A small image VAE, trained from scratch: encoder depths [2, 2, 3, 2], trained on photos with spoken descriptions (Open Images, Localized Narratives).
Rows from block 2 of the decoder of a small image VAE, named by matrix and row number. Each number is 128 + 32 x the weight over its row's rms, rounded and kept within 0 to 255. All counts start at 0. Numbers have three digits each.
After each channel's rows are labels from the 100 images, of 14848, where the channel reaches its highest value: "patch colour" is the nearest of a few named colours to the mean colour under the peak. Only what is clearly more common there than usual is listed. The data: photos with spoken descriptions (Open Images, Localized Narratives). In brackets: how many of the 100, against the usual share in percent.
# conv: 3x3 conv (decoder.decb.0.0.conv.weight, 48x48x3x3, each kernel summed), inputs 0-47

conv.3:157144164136145129138091083160184121167057129157142144142126121098169130148187147223146100180100182120159128151162126153127128112127134187114129
patch colour: black (99 vs 16.4)

conv.34:120114114127111113128177207151114129122154147119153122131122133141102094155071137130097102104255120110128156126159110111132139109118122154132107
patch colour: black (93 vs 16.4)

conv.36:134130210138128159137126083173166132131099129108151154111153126178064103184097176106161123131154093084172077082066151160116133125121122112153115
patch colour: black (49 vs 16.4)

conv.45:100066164068130092124148122129123131103074089149085146092090132105205093224152156161109130124151154144127106135166110147163140133156152152115140
patch colour: black (64 vs 16.4)

conv.33:145146183097133145068054141114133169126102111116161140086153129080155134160135125170099131119157082217103187099105118141080135127118093142136161
patch colour: black (49 vs 16.4)

conv.0:159096101108119151172146129114127131140150120162117131066130129109156104179154137114169158147143129122113131020071145055132108138195108104091149
patch colour: cyan (53 vs 1.3)

conv.28:134155152121133136121104071139186128121103138154138158161128129132146130089201133119164126122005179119090120111136153131153109196157133119135159
patch colour: white (51 vs 7.6)

conv.30:136141140101156130143128088183162122114092144150127134143116191090170126086135157004090120122171123117115110133150095137136158154111112201121121
patch colour: black (80 vs 16.4)

conv.20:135127128156143128138140136140156168142202098112100129135137123114190124086136113103133145185163118139126147127122145168132116164133109255154186
patch colour: black (100 vs 16.4)

conv.6:120107091129158165104111042133105100097123134168146131093112140174111141070131132169213132168200193127115146135115100126109116089124111144153117
patch colour: black (41 vs 16.4)

conv.18:132126138141112122119143187114119147166154131107130120162127124120083107218111109064012144065075131133118119100137145146163152126139146116108132
patch colour: white (80 vs 7.6)

conv.12:134147168149092111147078107194177071178140149170113083162136124147102184207148154138124130126139121091151119070137111189144116097122139144129109
patch colour: black (81 vs 16.4)

conv.15:115201158051105135156121097112138048167112147151160077186150117133156133156176111102140116135112166181128174111131121082163139121141159117109135
patch colour: white (61 vs 7.6)

conv.39:152109177124133148130127003084191119099138116149139148126110075091178138126144115147152136169114102139128142066091144116155133133130123093166163
patch colour: blue (55 vs 0.8); cyan (41 vs 1.3)

conv.26:148142101137099136129151117126120125168088150132122137198132062070144152097167163079174134131206147103107117154140054091123161098132112076128145
patch colour: white (89 vs 7.6)

conv.29:104070148131161144090144098104154139113168102111138088043114173111111115178102104198110119138048141135138123125125200152105139158131133163123147
patch colour: black (91 vs 16.4)

conv.31:131114137124115123114129123132110105135105141138137153112123141127128133123122125132127131144147140124132135121121135136128137128124123255135106
patch colour: black (100 vs 16.4)

conv.11:111156171161153078107097087105095114142159110144169152119121125172191080138136131126081137137148107179169096126097129086148085075130175119068078
patch colour: blue (32 vs 0.8)

conv.40:106135099114107099140131099140133121066156128142110124091094090112103114131136122140148140255142136109142113143091157095090136145131132182129111
patch colour: black (100 vs 16.4)

conv.13:123125122125156118117126147120128149100140126121117118106124109111119111092114100150172144104160164115136145127121015176118154116111111000133120
patch colour: white (100 vs 7.6)

conv.7:171136108125165131128092157174107075094079100127162144094149135057164109197145130164078150117127213119144143091118109142138182110127103149111139
patch colour: grey (68 vs 31.6)

conv.17:152146138136138122139146152143145117151134113134128110135154202108126111156145109150151165004181193090146101159129086127143173080121138094147153
patch colour: white (99 vs 7.6)

conv.24:122133119114154129123107117114175133112153119107106110086132045156129134154143123045073129141090102121118109121150129118139132227115147038152116
patch colour: white (50 vs 7.6); cyan (48 vs 1.3)

conv.19:179067141106118132146105082099126125153114137108153113085120130119171158162133110155156125154223058134127100128199124138188135139159182129130137
patch colour: black (88 vs 16.4)

conv.16:165121146128186145167143138140128121103143148093125142110122134125214134191116093182080185119147172139080075132109126167136142099184102134181134
patch colour: white (51 vs 7.6); pink (28 vs 9.8)

conv.38:127114122135115141127131116137136129139147132127108133162130121139128154106117151094105120080120108138119120103126062116135094151138133000129119
patch colour: white (100 vs 7.6)

conv.21:133118133136133128129107099109120127122111120129141137106114156132130123111128156118110116000082113141120153133143097129133111140146121024111148
patch colour: white (100 vs 7.6)

conv.35:095161183071128092170133156146182159119194144136151118178134138182118104165150138140150108123168188168109086116125101099101076150122175132123159
patch colour: white (45 vs 7.6)

conv.27:121130135134135121133117138138128131132128117129128132128134000117131117139126126134123134145140134125128129137131128137120128127135126124119140
patch colour: blue (60 vs 0.8); cyan (40 vs 1.3)

conv.4:137129174074099175140140115185147072115161073142092099159140132151106138135143061185058122135148094118123119145111140064082148088114133120117101
patch colour: black (49 vs 16.4)

conv.5:130140114124121127127128121127132124128132123126125125134127255119131133122128128102131125118124129129128127129131129125123136141126132127133122
patch colour: red (62 vs 0.6); orange (25 vs 0.9)

conv.41:127130130136147153145147138131120130147132125105110080167152101143095135130109140067089132228159076131095121105136192103162115145118136236119136
patch colour: black (100 vs 16.4)

conv.44:124113145126140100132153103099143108125137157128077098110052150166118128172236107143124180150150108079095143146126144067181136126105101106116160
patch colour: red (53 vs 0.6)

conv.23:097109141107142116135113087152162141094113154158140157150112142118155133124154116069000127132073104121140103126148189119090090152107155164154125
patch colour: black (87 vs 16.4)