From a checkpoint of a small image VAE.
Training: adamw at rate 0.0021, 10600 steps, batches of 384.
Rows from block 0 of the decoder of a small image VAE, named by matrix and row number. Each number is 128 + 24 x the weight over its row's rms, rounded and kept within 0 to 255. All counts start at 0. Numbers have three digits each.
Before each channel's rows are labels from the 100 images, of 14848, where the channel reaches its highest value: "patch colour" is the nearest of a few named colours to the mean colour under the peak. Only what is clearly more common there than usual is listed. The data: photos with spoken descriptions (Open Images, Localized Narratives).
# conv: 3x3 conv (decoder.mid.0.conv.weight, 96x96x3x3, each kernel summed), inputs 0-47

patch colour: blue; cyan
conv.74:134129135108118120130103128126051142126137122131134096124127099133128143131132040132119117117124134140113129127134139149135123127136125131129125

patch colour: red
conv.95:119121106153149163133161133099155092111124143142113133127120125114139093129084199107127154149118126081166124131095113097107155139113108148148124

patch colour: blue
conv.92:125131137111127132146127125124081120147131122131124092143139141151123123135144002117138116123126139137131129131143120109128138142118123129126128

patch colour: pink
conv.56:132110154134113129130123157125137080202138136139106165147187109177143134119122141120097080098093163167134121122140123176128124122086123109086124

patch colour: white
conv.49:135118136134186129121158144145108083145087087113128119125121133176152119114126122166210116121155133131082171140124157188123197123075123106108122

patch colour: blue
conv.87:142145107096132136149129147116099100104128129088111114116158130091118111083115126152117169132176095114120165117125188175172117113163132146057113

patch colour: white
conv.83:127140125127126131123118124124133140129127123125135119133121000135126124131142126127132129127137125131124130130139125123129127129139136123137129

patch colour: pink; white
conv.41:152180156112112107133081134146163138120121143100159113150102113102140086142156138128123126157114139164130140171175146100136157070136095125147109

patch colour: orange; red
conv.78:131131121138126123115121130133171153113126126116131158117120119104128134124113255134121139132136116127118126129124138143136115119141132127126128

patch colour: black
conv.48:080128106126097141159127129182129149140174130063101154114162127122133134114127118148137107125150147155142128128124133110095105128113109130145145

patch colour: black
conv.0:120111114129142122130163125125101117106134139110121139130137192103122116125073130115136156142132118093142130145092138097122139130121108128129124

patch colour: grey
conv.29:108113093111124130157120118156132154081119111129124090129066123068110100159123142142156192158155071151136119137119129074121132135178116152129128

patch colour: yellow
conv.64:113132115129126172166146132118197088143128142151120109126146124151118096128140173108148123129112153107145128118116102098121162157123154130130127

patch colour: grey
conv.88:111119141079146137163164098123091168084123097099089137118133120099119093140104146111181117113140122094081137134115153104142159173109109151129108

patch colour: black
conv.40:126132126129135140108145126140152133130118135130128120130127244128128112125132144134125128134122126119138119129118117124116125127121141118134132

patch colour: brown
conv.89:135140140165104146100131138150141123163144132174114151136113134126131128130140129140076109130086128177151077118117088146092120125102127133168143

patch colour: black
conv.47:122137126123115140139127131122145124138138142130124123126142240125115119116134140117115125122121120135138124116132124124137120128141139129113120

patch colour: white
conv.3:115105130104143165143166122152115113122129161133104083124114096091126080143120112130144159152120125094158107123068127097122127126116128138131131

patch colour: black
conv.70:123136146103133132142152144173095111118127152144127110115136185131155118129111105131143093126074195112132126129109133113094173121087131129165125

patch colour: pink
conv.53:136145134155116083120113132142088139148138139134150193118136109157142182130065128131126098118114139141132117133132119129111117124115126118160138

patch colour: pink; white
conv.76:129143139124124180126131122157195097131140142147122104118126103134137088120149188138110118131121168110144141104114123141110122119119141137150135

patch colour: black
conv.44:115139111112060128144081129111141183110170174147131146126137126079101148131133143086051138132096123125158087110136105097136064133186141145143133

patch colour: black
conv.35:136119129127130130119138132121113126131120122122121119140144249123127125129125112122121126124126118135127125134120126132134119128121117121114129

patch colour: white; pink
conv.9:175125160125159111089140119081126119124084121185154103132102128147124128146126147109115158128112106107103125121131130134163136133141153133120114

patch colour: blue
conv.66:120117130126141081126137133116120190112105147110147114105088127096125124136112138151131143143135105122119109142116154142151135100138159109104131

patch colour: pink
conv.18:142111150138135158111099148131165069159122103153108121163118142149147113136146138151113121122145110185148148130148145154102124087122080129107127

patch colour: pink
conv.85:132131065120122141059158141151141142075098120121130131124123126093126121093132144124109127115148098133116172134123126132110109104172140111121129

patch colour: red
conv.12:129101098125145124115075131088149110104100140158173123137108127135137134153114174113153165160103140124142123135118111127089169132136125101156121

patch colour: grey
conv.58:124137108122145094118151107074093193053119111103140132115131132075117129149080136103142168126147106081096125139125146108153142166137144135142123

patch colour: red
conv.10:134125145182130084127125130127137116142130124126139247137133152141130146128049199129127126128128128135130129135139136131131120120119117125121127

patch colour: black
conv.91:121136122127122129123114123126141151120129130125136129113123249134123137129136140128135127123131139115115129119128130142126122133135148120143129

patch colour: brown
conv.54:121106137138112156150116139147171035170121133156114136152121163147131101138118169122129129145112154172170137132139095103086136118122099134126132

patch colour: grey
conv.82:147130121163106112104075163144156098175136160159172121134112138165126172117144119149095135137132132171160121119145104163107082071154153107110139

patch colour: pink
conv.39:122097139162131121157148127103115108139147136136116205105133103131135153122025179132129094119106109111140121124098113115132130142111097135122132

patch colour: red
conv.32:110125139134152142119156101130120092134127130111123128126149127138147107138111141103141172143150172086136149128125138102162119121104101119135143

patch colour: black; green
conv.31:124131131102139186137130123132166119129125122123115058139123149130119066126185135127133145137135134116123131120119136136137138136128139133112117

patch colour: red
conv.16:133139105187129150120164147051128097161116107107109163140175131138140119126118115140139107117151068169130123136142075126134130154122126107099155

patch colour: red
conv.8:135105143160153125123122141053148112146085134158142121155105131117117108160102152099134164151118074143138100141129111106162142141143119106099110

patch colour: pink
conv.28:125096142119124170153107142148172043149139123160116120158134130162132114115149138127128098103131128174142155118149146104108138114137089142106123

patch colour: black
conv.72:113111142103121173145160119175127111134140128130098073162100191102122068131156101142124145131148101131146130121100136084122112116137108154120132

patch colour: black
conv.46:130135123129131125125122132120124146123128139121135125122126254130133134130128125131128122130126130116130119133126125135128126124128138119137138

patch colour: black
conv.1:112041125128159154140119100091123129119117073123101120110092131156106140112134159151165120138158119097103181132102145187086153126093076123147144

patch colour: pink
conv.65:128189114139130081159101128135102151103132122120150147116114129109129133154073139138126112117128136135122102140158098094149185159153180132138128

patch colour: black
conv.51:129118125128123127136119123125119120123131127131128128126126255130129136128122125126125127126127137127123134125124126138125124128132118133135130

patch colour: black
conv.81:129156137144134151122148130132195104147124131128126138137145160145132092129119201128132108123114148128141124134128105131122154133102142112134125

patch colour: black
conv.4:123121116127129118128123133138124137117129134127141136112120255127131141128113136131137136136118141114121122129119140140122135126126135119133123

patch colour: black
conv.36:102100093169131140137132125081100158153119116130123127098137143146135180145115108131129127120134077113127106101091112150161100172137148108110153

patch colour: grey
conv.22:116114098131119158150132119153125102094121111137111120142089131088105099128121123127140184145168085146139150123133123082120109120178094163121115

patch colour: blue
conv.75:128131127065119104118098121194125146071134143144147106114079128097124126115132155122110155131123168104113164118127198140123125084165129154152093

patch colour: white; pink
conv.67:082090102168122159149132133114132165170151124068104159139174133156111152127103117115166116146137137118163099148106109094082113166087113101117141

patch colour: white
conv.37:130120130129123126137122130134123112127135115130124132127126009128124130121123128130127132128136124141122142127134137128132128127134111145117119

patch colour: black
conv.42:133120137126121135135136122134125105132135123137117128131134255122130124125117130125118123124120125138133134124123129120129126129125109144122123

patch colour: cyan
conv.45:122140111075118168138125122127127143112127121127119002124119107114117110127202065125128133126133123132118134123137125121132139140148139137130123

patch colour: cyan
conv.34:109141139091100126162158117209133136126164141126097143114137132127119111116128128139111095109110191124132136118127147120110140122108155150138129

patch colour: red
conv.33:113120117137123145139102106071129124088134101141095143130126127079127125153110151102099140140111147101144142126123089129118152162140091138172153

patch colour: blue
conv.57:129114124103146142115151127131115123099119144104110098130126132068117079116085133140129157138151081114145135141084145118131115100145103130107128

patch colour: cyan; blue
conv.71:140144178119129124139128098177143155145144135140129102130119132137134109164142133149135093128086158130139078131115121112117133137087122142181122

patch colour: purple; blue
conv.7:144120130133127094090110137128043152124126120106136147128130128114141161119096091143110133128137112137112128138121151178137098101125107115117130

patch colour: black
conv.24:155148147158126149157169122045122080158139111134099148128162135148130120127131125132123097070142083141104125109166113134177123162120132147098149