Rows from block 2 of the decoder of a small image VAE, named by matrix and row number. Each number is 128 + 24 x the weight over its row's rms, rounded and kept within 0 to 255. All counts start at 0.
After each channel's rows are labels from the 100 images, of 14848, where the channel reaches its highest value: "colour at peak" is the nearest of a few named colours to the mean colour under the peak; "place" is the part of the image that holds the peak. Only what is clearly more common there than usual is listed. The data: photos with spoken descriptions (Open Images, Localized Narratives). In brackets: how many of the 100.
# conv: 3x3 conv (decoder.decb.0.0.conv.weight, 48x48x3x3, each kernel summed), inputs 0-47

conv.14 [127 143 102 129 140 117 127 134 105 115 134 139 106 131 113 125 134 146  97 107 131 144 105 129 168 167 160 104 110  96 134 145 150 173 124 104 145  53 125  95 138  77 110 167 105 115 141 144]
colour at peak: white (25)
place: bottom left (27)

conv.46 [122 124 114 115 130 112 110 188  90  94 145 137  87 163 161 155 135 160 101 112 119  72 148 134 127 122 138 113 113 110 135 108 171 144 150  91 142 119 120 114 144 142 161 107  92 123 127 103]
colour at peak: white (77)
place: bottom right (66)

conv.32 [123 138 126 106 144 146 111 116  86 139 150 109 117 107 143 146 134 127 126 127  63 122 142 150 115 137 131 108 101 109 191  96 109 143 138 137 116 177 149 151 127 121 201 131 139 145 140 117]
colour at peak: black (99)
place: top right (47)

conv.2 [162 118 116 154 114 141 128 114 133 145 173 176 137 132 110 109 144 163 119  86 134 137 121 129 117 160 111 145  88  93 134 146 112 126 120 101 150 156 125 116  87  88 111 181  96 132 101 150]
colour at peak: black (70)
place: top right (26)

conv.9 [161 124  86 150 113 131 122 120 158 126  97  94 122 107 104 172 152 144  64  99 127 198 155 147 137 124 149 118 116 115 121 117 122 110 144 146 120 109 155 123  76 126 131 137 116 127 133 139]
colour at peak: black (73)
place: top left (27)

conv.42 [100 130 177 166 124 123 133 111 126 180 203 132 156 148 116 146  81  94 110 134 132 117 100 153 164  99 115 138 121 110 125 145 158 120 124 109 122  88 133 151 137 129 111 128 147 123 128 124]
colour at peak: white (41)
place: top centre (31)

conv.8 [165 121 134 139 116 136 146 144  66 148 119 101 178 148 108 165 108  84 150  97 122 165 129  92 117 106 128 107 127 150 136 113 155 113 133 128 116 116 143 108 106 177 132 120 137 115 164 157]
colour at peak: black (97)
place: top left (50); bottom left (42)

conv.22 [118 113 115 145 127 155 128 112  87 150 144 141 115 115 143 124 135 153 123 119 143 145 129 117 126 138 113  44  71 127 111 191 150 123 116 145 114 145 115 100 138 126 113  95 120  98 169 125]
colour at peak: white (98)
place: top left (39)

conv.25 [126 139 147 122 120 125 132 135 129 131 135 102 139 110 130 143 133 129 131 133 125 118 127 131 143 153 127 149 110 122  86 106 149 131 132 119 133 109  93 135 117 131 125 127 136   0 125 122]
colour at peak: white (100)
place: top left (33)

conv.43 [116 144  89  90 108 124 105  84 104  76 165 147 106 132 145 128 109 103 140 109 128 132  99 123 136 131 126 120 132 122 136 130 135  74 173 153  74 139 132 127  97 106 108  98 126 116 125  91]
colour at peak: white (87)
place: top right (53)

conv.37 [ 92 125 127 110 136 121 159 128 104 113 132 115 106 130 127 108 188 136 105 122 126  91 171 137 189 169 128 163  81 145 129 149 155 114 140 141 113 127 130 162 138 143 105 135  79 126 128 134]
colour at peak: grey (71)
place: middle right (38)